python train.py --encoder_arch="vit" --image_size=64 --encoder_mlp_ratio=4 --encoder_layer_scale_init=1.0 --encoder_parallel_block=false --encoder_inner_norm=false --encoder_width=192 --beta2=0.99 --eps=1e-08 --one_sided=true --weight_decay=0.04
Rows from block 5 of the encoder of a small masked image model, named by matrix and row number. Rows with one number belong to one neuron. Each number is 128 + 24 x the weight over its row's rms, rounded and kept within 0 to 255. All counts start at 0. Numbers have three digits each.
After each neuron's rows are labels from the 100 images, of 14976, where the neuron reaches its highest value: "place" is the part of the image that holds the peak. Only what is clearly more common there than usual is listed. The data: photos of arthropod specimens (BIOSCAN-5M). In brackets: how many of the 100, against the usual share in percent.
# fc1: MLP up (encoder.blocks.5.mlp.fc1.weight, 768x192), inputs 0-95
# fc2: MLP down (encoder.blocks.5.mlp.fc2.weight, 192x768, transposed), outputs 0-95

fc1.729:138115110119138101140089096098111151146104156089117144118113101131138124140137089111088120108081148162153142050130120119099124107130140109105155172153128155113135147123147162137124092099122139093100120138102152130145161149112098094101103148078167082148156123120098129141116148139138146170
fc2.729:158113109135167137125142149114163138121104103141124132112143138132093145133104112159116115130104109162128123174153122145106070110098141120150132125149110082167125164151154153127149146152165137105107150092113101082107141156081152113152096126141117139146147105164122121153149185140149143128
place: middle left (55 vs 9.4)

fc1.485:127118170088135120098113153129160176108139127099137119151109108131121093095078077153134138103120132129131108176102132137079149146140170138117155118092128130127158131122150131109135133125142085164132145139067117116104118166130116128114072144150127172163135129133148171172099111166121146108
fc2.485:170169084081165093136119162152164121150127110110110138119092128121090138146138103073117120130119151122116174129148114158129114083097115126128091139131128156102121150106119113123143145140136143154081113140148156141149121108108140125083145149112088113131142168134175107092117104165119080164
place: top left (58 vs 14.1); top right (35 vs 14.1)

fc1.217:164107107117157080143145145164167160137128110068118149111121147128101095106113117137106083163115149121118162124141125117117189156139139129139136103115086105126098119094129109118169146154136123149121132140149071128120106136089119144124112110135152118095102123138100148112102148114128147119
fc2.217:119112127169101126132106112132115138127155078137136165118099139109151121173137082169155080081131155146123132148139141083152113171111118142136179100128115134115124137114113166154093118157100115154135141095099147098130147127118133126126136106154143158124155110114163097132096135085150149140
place: top right (34 vs 14.1)

fc1.413:109075150145119153136139108157118111150125151119130151118150073113175120104104055106120126137131145137138091149110089114124163148170149150110176161115152125104134135104091136143154134101112124146149132120131094129103170159127119115108129114112170135168099147095132133112137134108130095104
fc2.413:142115097100152095129138103141140148103131104140111142170132125077174108117104121125136094107129183092108106137152128111135066132127139149109125138143124152147151143100083115116129163187107128135133184115109151125133091088142110151117152117095116117142161154147163105119076104119132142155
place: middle left (31 vs 9.4)

fc1.151:097142100118139122144120110103103094116145113151159102087083152151103104142164145140161138136136182113120131129190140141107136125101147126112132100126101118124130107154139128165121120105117146120145119115122149106118128106133183122137154061108104159106130138112136134082110071145082099133
fc2.151:117146107142137148161136164110150141151140134122135114147103097163145126119126126149104129097127155119117133105157110102143051095156146155171140087124146080134102142139141144119194121236147108112137150108141108097149114100154121131099144089115140141139126150109128122183140130100106148142
place: bottom left (85 vs 14.1)

fc1.683:112144151077111145120121094089120128059097154143120155176089108181149038112106119115150159128142126135109137077115083126133113101147117114127133152109123111125107122089164135148099136114127126127154142093117088131090108175115136159129119098159155116117102114131130151138162122116120141137
fc2.683:134115174133121115130155145124161152109161118121121140149170128148141115105124108126117108127137128154182146144093136110138079142139117129144137142139081067149120115140104136086129109210122129152151117121149132110117114138118153126136123182123158096174135149131087102094136129119116130104
place: middle right (56 vs 9.4)

fc1.293:144126141125108163187105114102106095126117146135131159133144134111155121116085106083130101139133111121156173143139123154131141097126116098140176093129113181123110140094117128101148147094103103150104117117114132136158164142151131121133158081146104110131143146149148126160106130114107091153
fc2.293:108118127108118108106150134112136152105124135115147130147100130131134133084081114122124141114137122157111145131138133145148071077143117108111123161109168106097127176137085131094074125137133155132127076169186126107159170110106139188108109101109081141170123121132074102106075121103129149123
place: bottom centre (57 vs 9.4)

fc1.682:133109155134155123141123158150135133154125123102142127095113170109166127114122099134114138183126147168171117151109086109132114135105139138099132111114095134116149158120139116137143126119120150155157144176136134139081158102133129114150143123134086117137091106131114073114153102151111112155
fc2.682:124120101090127149118137110123111067129126131159116103118107134118118166171175116165161141173086122142128156151097130135087074147153082083156128092120130133105131155108116072114093114180170137093177120105119116111142145133116094131110117177117109139131100126126152163147114131132131134103
place: bottom left (49 vs 14.1); top right (34 vs 14.1)

fc1.233:120109134139136156154141101134139143151133160124097107161147146117113155148109149115181131132205116140114103146115147135156172108091179128108118123122131116131136145179110110101144104127102144147151140120112140130110136136177080146128120138118114146132112107130178097113098166125116113157
fc2.233:070119150164097125174137107127108126088117114125117108115150102116123112117140132181089130111141129155159138109140133105137096125121183119116072137118111117136121152115131128085135125146108102091142142132179120127137142124090110151163082164127130147202160111152081129155107143092160102140
place: top centre (64 vs 9.4); top left (35 vs 14.1)

fc1.389:158120081124105130079157104099097094136108147152161127130119113144085125155124148186085124110060169122147120147126166121146104097117122114145154094147127133188136080143137114159143147099155097139150124098144113166142119128085082154133125108109102150170102162092149150161140138122122147147
fc2.389:130077152103149114112101120131122163127120116150126104146114110126119151119146152106111116145160136136109137151179125151114066129137100134122142162144113180120117147115100106124089106255062111098152156135122118137125106107154120177143137129132082137132109123118097143130141169098114123085
place: middle left (73 vs 9.4)

fc1.289:098147123147114104153156160147153157096155107157110117149095132099182130117132123108134158136129138150151118144149159120124131125154092122122164127120133129116149163094142165163188136118102124099114113110106141146101139146086115122115110122098157120120125086135112106179135133088112089067
fc2.289:128173104103102128125136073083143116132152125145154159115105131098164179105122148124145144147143119074117099144156152128148137111125089127166118117138092175110127130132092154155118136113118103123100140126086144109144112134141126148125163119171107154116160160129155127140103146147145144130
place: middle right (51 vs 9.4)

fc1.657:128135103036100151079116141099113152109115191097139139129097117137122100126173153143110144157133162118123167140119118137129145169094122087134161126109088086144117137108136125132156125118133159128149134151133190134154138154101100146138099130163166142120122095137133142149119097148103092093
fc2.657:107097121112120130127127113151141137182153164132138115158128111144201155113115113097149115130133109110130128135123175144127079124130114166123153147141149138107113113165122098149090144246122087090121087120149098116163109136146123098147096139129162098153127132122141184121125117061139130136
place: middle right (67 vs 9.4)

fc1.549:137124117122083147103128144123155137143174173130178140136102109143075116140151113117170108124158121138126126165115120108120167138145107141114112110089114150108127125133130159132076143127104140177154147074129124195103154131167142134110112102117117170130152119116149142142143127150068134082
fc2.549:135121194129126089127134134125097102133139096125128112135144088147105123152134124117123138176112169100155109145163130136144107157086149117104112122125136142128133119124139127168106122180105115142110107114111108134121102125145118134141095174148120123108150130159181137135131178149134146165
place: bottom right (100 vs 14.1)

fc1.87:161100103112118114151116117122110117133102163123129119181121096167120113134151148172086132105070089137109143099154111138111124118147137107136150126164117156116137103164156121140126128106138100169093116120129129108161127156101103104144132127084126118168124146080126117096145127098126174114
fc2.87:090079133155146128126129099088159145084138105161119127129168115133095113140121109069142162152128131114122098175138144136145146145131089130119140112098101138117114166137140125104097135185120119119172152139144115156128099123122130147153121134144119185091070107132143142115101124150134114129
place: middle left (45 vs 9.4)

fc1.464:156136075119144161114111127117085123109136119147102112139117127143145150140181109108141108164114113128108130154133130112119147080151148097107120155125153054118090134167117119139121071117102090171114148083168149113151185115143135099138104099077130110107151130137115130145162104151107134131
fc2.464:144112180100169131129100132075123128158074166098118114154089194101138146144132077106117104110128152140099123157118106156124126094161157148116118147139136078119153140107131125113143153221133126103128091136133128153092152111136105138166154135110092137146111141114142175126100154127122172126
place: centre (46 vs 6.2)

fc1.15:130145096103089131122158123142093103126157116116102086140137150153125119169126083157141089127149094123153141100123145160120119122113097124099155111168128101105128140137117159089161129120143158103135145141139137113130112131120139177130102085113147092133134166119103140093102126130134085136
fc2.15:107138128205136151107107122133119144162135146132122132154110113131093140122146140121135132164121076118127105143114129128130096128108142114131120115122142121132145130141152093165120156170169126151095124122138103103134153140129100108150105176107123090155158138206110091134094116128155134091
place: bottom left (65 vs 14.1)

fc1.633:126125106157088145087151135142130145104124128079146136164130060157104108070121112108143148128129107133143117125082175127171156143129102130123168113158155120122126067115112142156155172134132165114146167136136092106152118132096142114135127121151136117168153136164120125149091128082095171144
fc2.633:102120117160106143127126092162147140136135126194129148121148144179110163131136106124125112116154105149116143166111113099086077148132117075136103150125093125167149122137147090093102117183150141169105117149155167152116143143116121100071117106105131139126135113145122109169090122107104122159
place: middle left (53 vs 9.4); middle right (39 vs 9.4)

fc1.665:141098127119104110146141136130140127108165114117143127186108096138110158093104117107136125134100156138117157120158111110107165149132113140119099095110128135122117137138107097178138143120090148121127128155121094130150093106135115096113112121202147154062164125129159109091124121119138123132
fc2.665:087107155118145118147118112147098128135096133104180131088143126129145140120105143105132128093092125117137121091136136116119056064113141129114160068127121101146108174125128161110134158204116081138127131117126154114166103131123142168124131146093111121145123116151143160162160128121133147158
place: bottom right (71 vs 14.1)

fc1.565:103111103144147145070148095085178128160142166129120102087120135136122111141161131154105137148175078120101124135108151111098110128073131135152145131126132101122114115147091122111110170089131132099150185123130103134119141127149102130139143180123154112111144127136111139153103178116189128111
fc2.565:146139152127114138133126140137110132085101158054145096156106090171124137129074095107157107099097129159136130153113108108101107128125157103124144126133131114120129106129159114154159083180113114139106085093158130140130148123100128089119084125178104129167125109169161145117137144090128129116
place: top centre (41 vs 9.4); top left (37 vs 14.1)

fc1.706:086112078115140142138081111074125173140134101146112156152145121162123162128157076159113127118132157112090134120151159143130108143141144101135113104138171123140123114132143176093133166108111112110108144119126143140140083146107120117145121139105122154142105133131117170132140166098096152112
fc2.706:136138142130143073144114141135127129110129126130121125127137144127111149137108132123112128109107114130145148152156118121109024128119140110074130148131176125114130070142104120081137144255093132123148136107128110119149137143171128155137131076142129118112152175126132118130131142110126116131
place: top centre (81 vs 9.4)

fc1.504:129129117122190193144097121110131158145088154106162098126106145132135138136112131115119175109109121178080115130170106141102128124119117178143121099141149138134151125105144105140130156100137123121134119122140165152121098149162118153134125157100089135105149136119148105098140149134128115129
fc2.504:150128174164141159137155148110138145122088145110130119120131137140129162077123144147114181087155139155125123115148118094106084128156127145128100159137115118146179126094138141136079118139125138095087152119115097142177163128121146086075150113105145167170090175153154129118144156112185136121
place: top centre (54 vs 9.4)

fc1.681:094109089116115114102125143099143151107147118067158142163129106163082101119124150103145146149134131148116134134140157100160139120163109103150161092153145107133082094153112120188157147135105154129141161107127126112145112128137147154125108108147093128150125136156133133128138088118125136166
fc2.681:108113133170122127175140107164113151134130117154098172104145148162103163134170107141118130123178119136133127127145100141140105156130133096108113128162095144120171128127149123079110116219121149136132102140134091186144122151106111118108105101119121134155108136135099117134152125113078138113
place: bottom right (75 vs 14.1)

fc1.756:108155141118139150166152105103116146113112136096121161125149083123127132150111140117138106139099104144118072131107151106127121143140142107177128096105132152116116138167148166117133130098143143141114141084104144122153125083090090151163154104124096118156107173163148126134161160123092105149
fc2.756:126101117147134099094120130098136112136118123128132107158155126123084128121131074145121123101127108135109160135171129151144049139144118142083129147155122121108123142085119111119091137255083129147123114128136102140156138111148123133088121101120135151160169129116130142126128148104127134123
place: top centre (94 vs 9.4)

fc1.551:088103130163140138129143159123056142142092119103102111136173150122121100127141143120151085095147136064152146174109124128136136139120135133149121150148116119129111163122131109124150100107119143126141172159084109121106170130207163117148129105126122147109118111138167082092091148148136128121
fc2.551:148114139129113142116117108164142110107127099163117099119131101132114126173139128099133097144092103136123092144084151130137070141125156087156152135117125166122142109125140135146099111197179142105145088110112140133196089113109093133122135117131143120107149102127116187132129134152115118169
place: bottom left (100 vs 14.1)

fc1.400:114146122118128120106123126082128128059123127195143109125111131115106128140105156128165139132123108107153099075140110153106138118112181147153124145074159104156079150124161121135146110102142143116090158135103141113167117099125115143119161076165123170095144132111109141106126092145101100123
fc2.400:097080118145142148145100108083166132153100178103127118164124095144138145090141163141124123121124123100132132125116134079099045123194145143146122116120142139128131151162145116099116095225101105113105127107111119114151166170102131111113104114100148146140137116131096142145097155108072164171
place: bottom left (73 vs 14.1)

fc1.733:161124131135168107113120103118106093100129138123142106106144155130077144140127140129106182143105142158144142148116137164125166099099150072129097128076129123146149161133110139136148115135154135109100116125131106108143164109175167150160113133117122135154141142106149153153088102132117132128
fc2.733:130099128129164159108116084122129142085132120108167153129118094159142115152201121156125090108151119119164116116108159122118120142089113112145156116122136131122117118163168122119088116188146142103132124150104132159094113137103100114144110045132174136167159098145120120104187158083129110132
place: top left (65 vs 14.1); bottom left (35 vs 14.1)

fc1.646:149119105096132121116090124141132120125161123137112120091106138093120103119142127130133129115147138126152142128150100175131182136132147140130088077117131136143137147095155122119113133144099111152129140137132138124165141113167096108122121095136111120123158114135131125127156101137078117133
fc2.646:131101120113143153106143109143135154136099166150131136143122115147173102128153127106120099142158145150144094132149148109120039151090126142127154137154136116121114096128134116129147145195175100085121135136115117147185097129129104111113136080120162144170130102133122165161116118091085097125
place: bottom right (50 vs 14.1); top right (50 vs 14.1)

fc1.10:103091115112110175103088142116149077154120094115134119089135099078122124173112152139133181124115134179100157182137162117107125121108136110121095105124118131151134127179176119075127117113107101126148107139117137163118087107168120127124110131145146096109113157134131110116114185136142163107
fc2.10:105120090072157089131163102100125156128170120156119120138101130098145126091112112119133170178116123115125118123147100149122121090132102096139132152136128119135157140127101113164152118209143141121059126113109142135142175160104144126099195143144113151103118172127101111103126141154169151105
place: top centre (27 vs 9.4)

fc1.516:126121082134068119119112068076088106108116131112182116115142146116125119119143098161143137124119131128149141124123166137094125138130141142115140095111143158145120137123109134162092130112157101146148155135059072171165144114129123125133154135079094171125136155106187106122136107166150152138
fc2.516:139131142095137121122149132110127134123127082133068128131133122096124122136135150125139117143151133138125130117129105127118070146109127138109132113150122138095147148136119153128126122255099148121110121138134083165094093111147149120084154119122114156134178142168108165135163161119110096143
place: bottom right (46 vs 14.1)

fc1.510:118104129107136128154135100128128148150153103110120153133167169128146165154111122126102120117096166112076121130109114156101152113111161103095165093175101144144095125109101096116143130129151113110140175101123127078119111154133106141109116105164171125139115086143125098146103132143128103097
fc2.510:084102154112131117151079111125153128094158104130134131095160094155115084112154174139128086122126118114161094143117147113129114174123095122146111082175125144138104160142155141106156123147098125139108141140166131155127105109179124167147138086171151164144122143130133110142101111109155137168
place: top centre (38 vs 9.4)

fc1.630:123137166141116136159168112108145148158071144165142147146147099161129141138140170115104103132128168137114156185135140117124161130122157108135087064113092122127106116137058090129126136126098111137138142113130093144118095099151124120142131148121155109143121171134184174114148130165147126114
fc2.630:159117127139134133074153133122130170098096178162092139134126119126119152133208102157157146137143158103165105126112154121130138156140129169131155153136134170149102148110125131080103136152113105111140146126157128122175130114108135133108100110089131120140155111141141142109158142155088112145
place: top left (35 vs 14.1)

fc1.387:150113152119147057137131107099154126093153106120156129157084138128160124127120171129165117114117106089123141145141104120132128167105147142150137153107099117136136110153143149128137130133085131126148121144160119132101156138099083112138164151097178148152081175115105120154124095085110136182
fc2.387:088108131110136151116118157129078151108132105131101110122104091156110135115121124114121152152095151154151182122145150148154076103138156102158128129115138098110135138116097123128105074218112148113113122112111154144072101112148150140107073133145106135155187138144134120138105132139115100150
place: top centre (25 vs 9.4)

fc1.119:122095126111132136109115118112130124105159155139158126127144082083154106119138168161114130135129151157158111142123130149136167130099098122093142140101112105138145171136142149177137119132091108139143152133135121127148100132107063139158167098159074116130134134114130131159137115160121129126
fc2.119:178114137135121155113148093149148149127141108113143140174086143145086126108095105148132133111131143108095169127130151139124123141152150104161134146141139126142082104119135126080124128230151147107123131118125119077132114114157167134100092150111140130171132127106116108144124114107127111124
place: centre (28 vs 6.2)

fc1.447:185156148126096121118152145072105149124123140183121093157095143155092131131128146111142109171127093112155120126153100129103132147121138115186129113128138144097127150105138148158154146105164088139080165172119109112134162143132104093114153158144094106126125108183165135151107161141113120153
fc2.447:094142124113160136105136135113157111126108115129127092143153146143164107110079171088135131109061127126148131158145124137156116134154153135115103118120124070141135114160145100139117123186113126132091119127165155085080139116081142141131137157145157152170107134133129188143121115146124123136
place: bottom left (85 vs 14.1)

fc1.248:133140123177162127136139124113158105132174147143118140143131123101107172173110113122189124108162087145135144128135119078151132137142117133146115126129139124027165163145112125106101100134126132133077103187164102109095176087146146139145141140126130113141181133140114140091117126122141175116
fc2.248:136115157106121160102114121167144119160111100094146120111112121182149109120124141059140127177136192101160111115163176148113081116103114149125110173137069108153137104105101142182123113198154126110135071110147127124096117121120131124162129162128083176102104127120129141120126114153131105131
place: top centre (61 vs 9.4); bottom centre (37 vs 9.4)

fc1.224:142124150162118112110124116078099122107138135096135133113139176128166077095152088131132107127122123134111125107155128125130140075114163133127156156076090098157083141180121121156151137123112145107185123090143150113102148134117160097138111117105148116150144155149146105154111078131162135144
fc2.224:139146166165202109137134135092114128129138134137161176127145170121159120139067126151106157091130138136117123115137092099107070123148106106132116116129177123123145134155146126127133133145140127165097109107142087147120119131164152144093146092176152150136114132136156138144099158109135126112
place: bottom right (93 vs 14.1)

fc1.585:086081115101137080151165126144096150131118154104142149072120097131108122136113120131149173103113117099115134127114142123079167110148135103141120106105135159131117122107122133123140111139146117117125154147080140131106133123150104114081150116155096142112098094087118141106130135093136110132
fc2.585:137151133103137133100161143148110115144145162144103116143107126122103129132124136113139140175119120107129055112081102141132059113125133127127139144144132134077123169142147129113121141219154137133163127124132100115142151116123136144115135119083149097153154122143110114117126149127162122140
place: top right (93 vs 14.1)

fc1.701:119135137126106157132157145102087150148091101155134150157128089192124053123107125137127124166106147135118151116121170140159125115141161107163129119134116151131125151115137147128135158109123078097110137123104115137083155175114103151129135137096116105141116121139117141116146151087099156080
fc2.701:123119139148129120127143108156065117113170095139105112137155146143120178151127134111134129102103125114125133148138143126111115123174136133111136114131099158107171095119126115097089137173116107155172153093156090121144149143171129156141122135125124122113155173136130133114145127067099128129
place: middle left (94 vs 9.4)

fc1.540:151165154121128098107108091105166110170150133131125152146168089148108147132117123071107133089122109125184121136160156097114143152160113145143123137164121127111120100118127126165128138105126146143143126140112133146134072123148147097118160154105142153140101124132160124141118107088114115098
fc2.540:116119152115182120099083063075113071131134118082109149146085104120163125130176157120144125154120141118161103122118121132117094076148102139108126165118151158110145105110073140127111123163153107141120147139132140139102140133131147120156149131160148121097153126118143104104173126129115126136
place: middle right (49 vs 9.4); middle left (48 vs 9.4)

fc1.232:147107162125151087108155131119104151134145084114153103119088164143154118097101156121134131141158159110128143125127130111110129104138120101157110153125103148124135111108113160155088117110132080137064140143096125173134126120137112154129108123142141103119080122084138150091110137113092092195
fc2.232:097126118119097145142160110101169121125095133143133089158143108149165133131130137120110153136101126139102156102132105122103059129171115140138123100097112138122102163116135146096112163168117086144120130105181148135093116122140137134082135123133152158128135156138133142105127173143133147175
place: bottom right (88 vs 14.1)

fc1.299:118113144095091142124160145134147129133110131127093142124159126140119153097137187157089105086173142161106165110100182130148141103140115163132143071153098112180155110125111133108116159112129095128180148090124115100135111123092123129100113084132114135123090105109118144148138130128149100119
fc2.299:110136112156132187108136130140099124124153135169103120129117099149081149143154132109169134153069107116138181114112123145177109128118096066099121120134154106115118151169097108126106118166119131114156116141141167124123150111108118168125141131118073113114108132125095172136132122084139144175
place: bottom centre (41 vs 9.4)

fc1.671:171138092105114153103121162165123136135143115112156140168140104133140131118092099169131116117150116118130116136128133164143134130129149162120120133100110132103112115077101107144126091106103095117116108140176164117157100166112145127124105177145124130110141142157126077132144138166147108126
fc2.671:134139151146176097151119109107132116116150145145110105125130118111086146116132123178096141117175105113135108074115130153117036125106130093106128122125146149170160148164146121130146119223142155113128141136105135152125153164105113120173123114142112101161134106150104161154163123118101093121
place: top left (88 vs 14.1)

fc1.758:116118125131136113132153168088098108123134118106103107177159145172089130191123201108106181133170125121172124139126142106125121105170115159176124135115115150111144139119103127138123135114102133125136129113114140174107119156094133096114133110127164080131129113126133116105144128139119159100
fc2.758:124112125138117123117105136146163145095146129118149147118097131101115141141142086182112144102155091139110103128131117125134101146161140178138141150129156171150114118137147165142200152171099126117129136073075122162130131130147110094122122061136131137142132123150121082132117108097179107125
place: bottom centre (48 vs 9.4); bottom left (48 vs 14.1)

fc1.198:131157152094151090107110118122182153132165092117166106140111148159146084135119123134160089130132110157137080103143137133146123078119163109123132159100127176161106108187095105134131120101107110136108145147100126144121113149133110166124138114160124147078109104158145123120136151165139136142
fc2.198:125137137114123126136123094090095122144101142120133141152114092148137117127109109063115109119106135133172166145139107157128048099149123106112168094130140161162169134190136148097152114157117132148121117124095142084136161136120185126148141135119105057185127157139153139162163114115129108133
place: bottom right (84 vs 14.1)

fc1.214:130115109151102133105150150093113076154095146094150131141086127127132127149114120134126118150106153073146168134110153159163114092114127067148107120115144168136130128133125136150138166090143132143139117116119086151136158087155142096122145092109129129171060164106159141123136129144140174124
fc2.214:075114121115137112122141119108128170090112113123128109145139142099067146114139135148110152161124111122137107141171129119122101188145097148102134146141101106134151098146132140120108116162073126108115155125142121107085122137136117131123123101141159160150087093076129182175119174138131137122
place: middle left (37 vs 9.4); bottom left (37 vs 14.1)

fc1.104:103129144149151115095076135114130117122150094101135121154140121098158172133116127116145135101138112135076128160166159103160122127123131138143094073108103156091165157112140105145112122119150114145090089126164156161150164127106096103128151128141089154112137072147136098151127124172105112109
fc2.104:154094198147095126159100156116167121140083144115146122128154133145077126141107119147134072125136131163125108115111094123141041118108139134083125135120160102135101123151144114083160157228143126158104129122126084119110134139112160115121136112112104136152138158130098128137141145123110155141
place: top centre (28 vs 9.4)

fc1.341:158113129125123156117123108106128123110139137157122130140119141117149107129113149104156107110153100128112169149128108134128143169105140075150142126148075141148131161153124081144111094126158135152110121143119104168127128108112128151072113112149106144120087102120137142127134199149117158162
fc2.341:160125144141114167186129151108156125164135160103144084129134085119141081129173139128139093115131119105160151138166152110125137127169149122102102122091121143116105124127171106130114115174124122127148104146151127132140155136113126136152108156125108148175077089149080138131143139094099121119
place: top centre (94 vs 9.4)

fc1.358:138117134104096103134141161129097090133126151144157097120088126120107128107142137127128152124146111118150106099119125116142125125099124173096139198139142127165148095134194172166123122104078135104119114133127122117148116132136152099102148157133154127144130160122105110131125119119137132111
fc2.358:112081159152113123145166128143146131120128105118166130131172133102113127144085126137111115129157094096101117149176140139138089111142151128149130120121139118139104123122162137123146122142133150144070106150116120114081196193150120151151097147141148111132183124132132137143121123155173147124
place: bottom right (100 vs 14.1)

fc1.250:147143173129118141083097133169172137094118159116135115120135155147118130071130100133160152133152113130136095146128141123143181124117132179149156115164105114096089123128155110149129151140114140157132114125156132100116065123131132141172104102135152133158098122145128120115109125132131108077
fc2.250:110107136112096156145137102098144124112132138095112166135104156153165145105074136129139113138152123142136154118103144098124079070144137130133133200115131132129112153164125105137096141220109168115158140124134154085149142117094164134123134111151112134110159142076110116135113150158131169136
place: middle right (35 vs 9.4)

fc1.672:079119103158113134156102106100127133159078147059113139119141133138139170105179111170092120120102138177078092121127103131111121106150115161152111094137141147145150175119133133118126119122120106123128125143129084122101118163095159103122151172115133156162170090114129131104162112145149140084
fc2.672:121124130141125085149127118111113157138085128145100155125104132106123151143111128145112109099106148183135095122102123106142119165150119129100095123148161112137114134116133133127175182248082132139142150136131095146095143119142132117113127067115135139119119154115161109121102150135123169130
place: middle right (26 vs 9.4)

fc1.584:141144105118149108137130147129105122113142164179118113131136125111142132113152118102151185131109102101094152148170155108150128118143067070123148137130106129102099155114114145128148104112137093124169170106129144140116118100150108143206160122145144160100089134157132096143083149148140082111
fc2.584:159140116092160104108128108098153133150180146149155150123099120137176162103122126136159128159120103093114103130131124096122103101061139125183120107143111117129130126132125149158136163182109059100139114114118158121121135121134157122116141158137147149088131133105140125139117120120113132130
place: middle right (63 vs 9.4); bottom centre (28 vs 9.4)

fc1.693:089129141126156120160162152155156074148150130109118128151108150122175133108155105160162136151093189163087167134129127098128158115082082143120164117122143175128124138133108146108071114136119121146112116111136146092108127125129091143163134108162130100126128134161098114119139137154101177096
fc2.693:187138112170148092104121124116101148158132132077112143135118142135135130123125106166156119093145139189118130060118128117093121133138137131126163111154112103126126165149125179127166137159128157156122140123096077145144131121097110109135159102155143135144150089091103074138116083131155140120
place: middle right (26 vs 9.4)

fc1.434:108117093120107123131141112135122103117072116168157114107174129125140104120127153162116119146095097089139137098110130133132155106111120147121102088164083128150095147124144112148144149126113092143117143162141099128145079162134089096124149109109112141132096112085177099126116170128107112142
fc2.434:119120161131173131135185101142126156093103183151091103119144124151130123137133135116126157124102167070150098133175136139105096146187103102138134127154146133106122131135135114098087077181165091162120138119103090120121122100115105119130103117088145112143127113138118167166136155148103113132
place: middle right (34 vs 9.4)

fc1.41:113107137108135131163149123111109119103115130130157142087142124102094083151123110138128108162089133160119111115156155112141127073094120063148141108136120123171142143161184139139146144103124107153118137104140156122132098120118077123145130083101129124184138154101139109186187148109139143121
fc2.41:106130110133145118110144140098126128130126154123137102138120118085136150089123168112108165156130112140103109121146135136138069172143101142146151126155104123133173113085078113142099133217083122139109139135086121144097099098139112165127122139106128168138097115131121131085140182121138152113
place: middle left (97 vs 9.4)

fc1.394:169118121130148127151122080107126133143120127155128086107120126118083086109130133105128117122123127140145093158139157135125136158137088174167109084170136104100120128104132090168162148110111168164135126148129087133141133127150115142120152120124118160162128130144120157134107156092101103152
fc2.394:160110113153135106126140118071145133143140106120095135138147122165122167158157131096119112149173126136126166121120113161149115119132105120119108145110093143122100138144153122158125178183062097112102152107122126146124116145150151151118145121083103089147150130143120140144072103137110149134
place: middle right (41 vs 9.4)

fc1.235:137130138138176104110140129115137110145112143120105115095125135164120108107089142142121103176130095154139115109224153118135103159147134087157131131084136173158154150146113130173133125080068084167123107177143102139151099086118136146122145135068146164160146131128134119122112134127138165108
fc2.235:113078136098119145124121154104099158080156098145156114144122113144154097120159149139125123104120128130149132128151079109131081132155107161149141123172146111148131107135115132100078131211096113109121118138138125125114152149093121123088112079136135118136125129140149132164107140087131139125
place: bottom right (89 vs 14.1)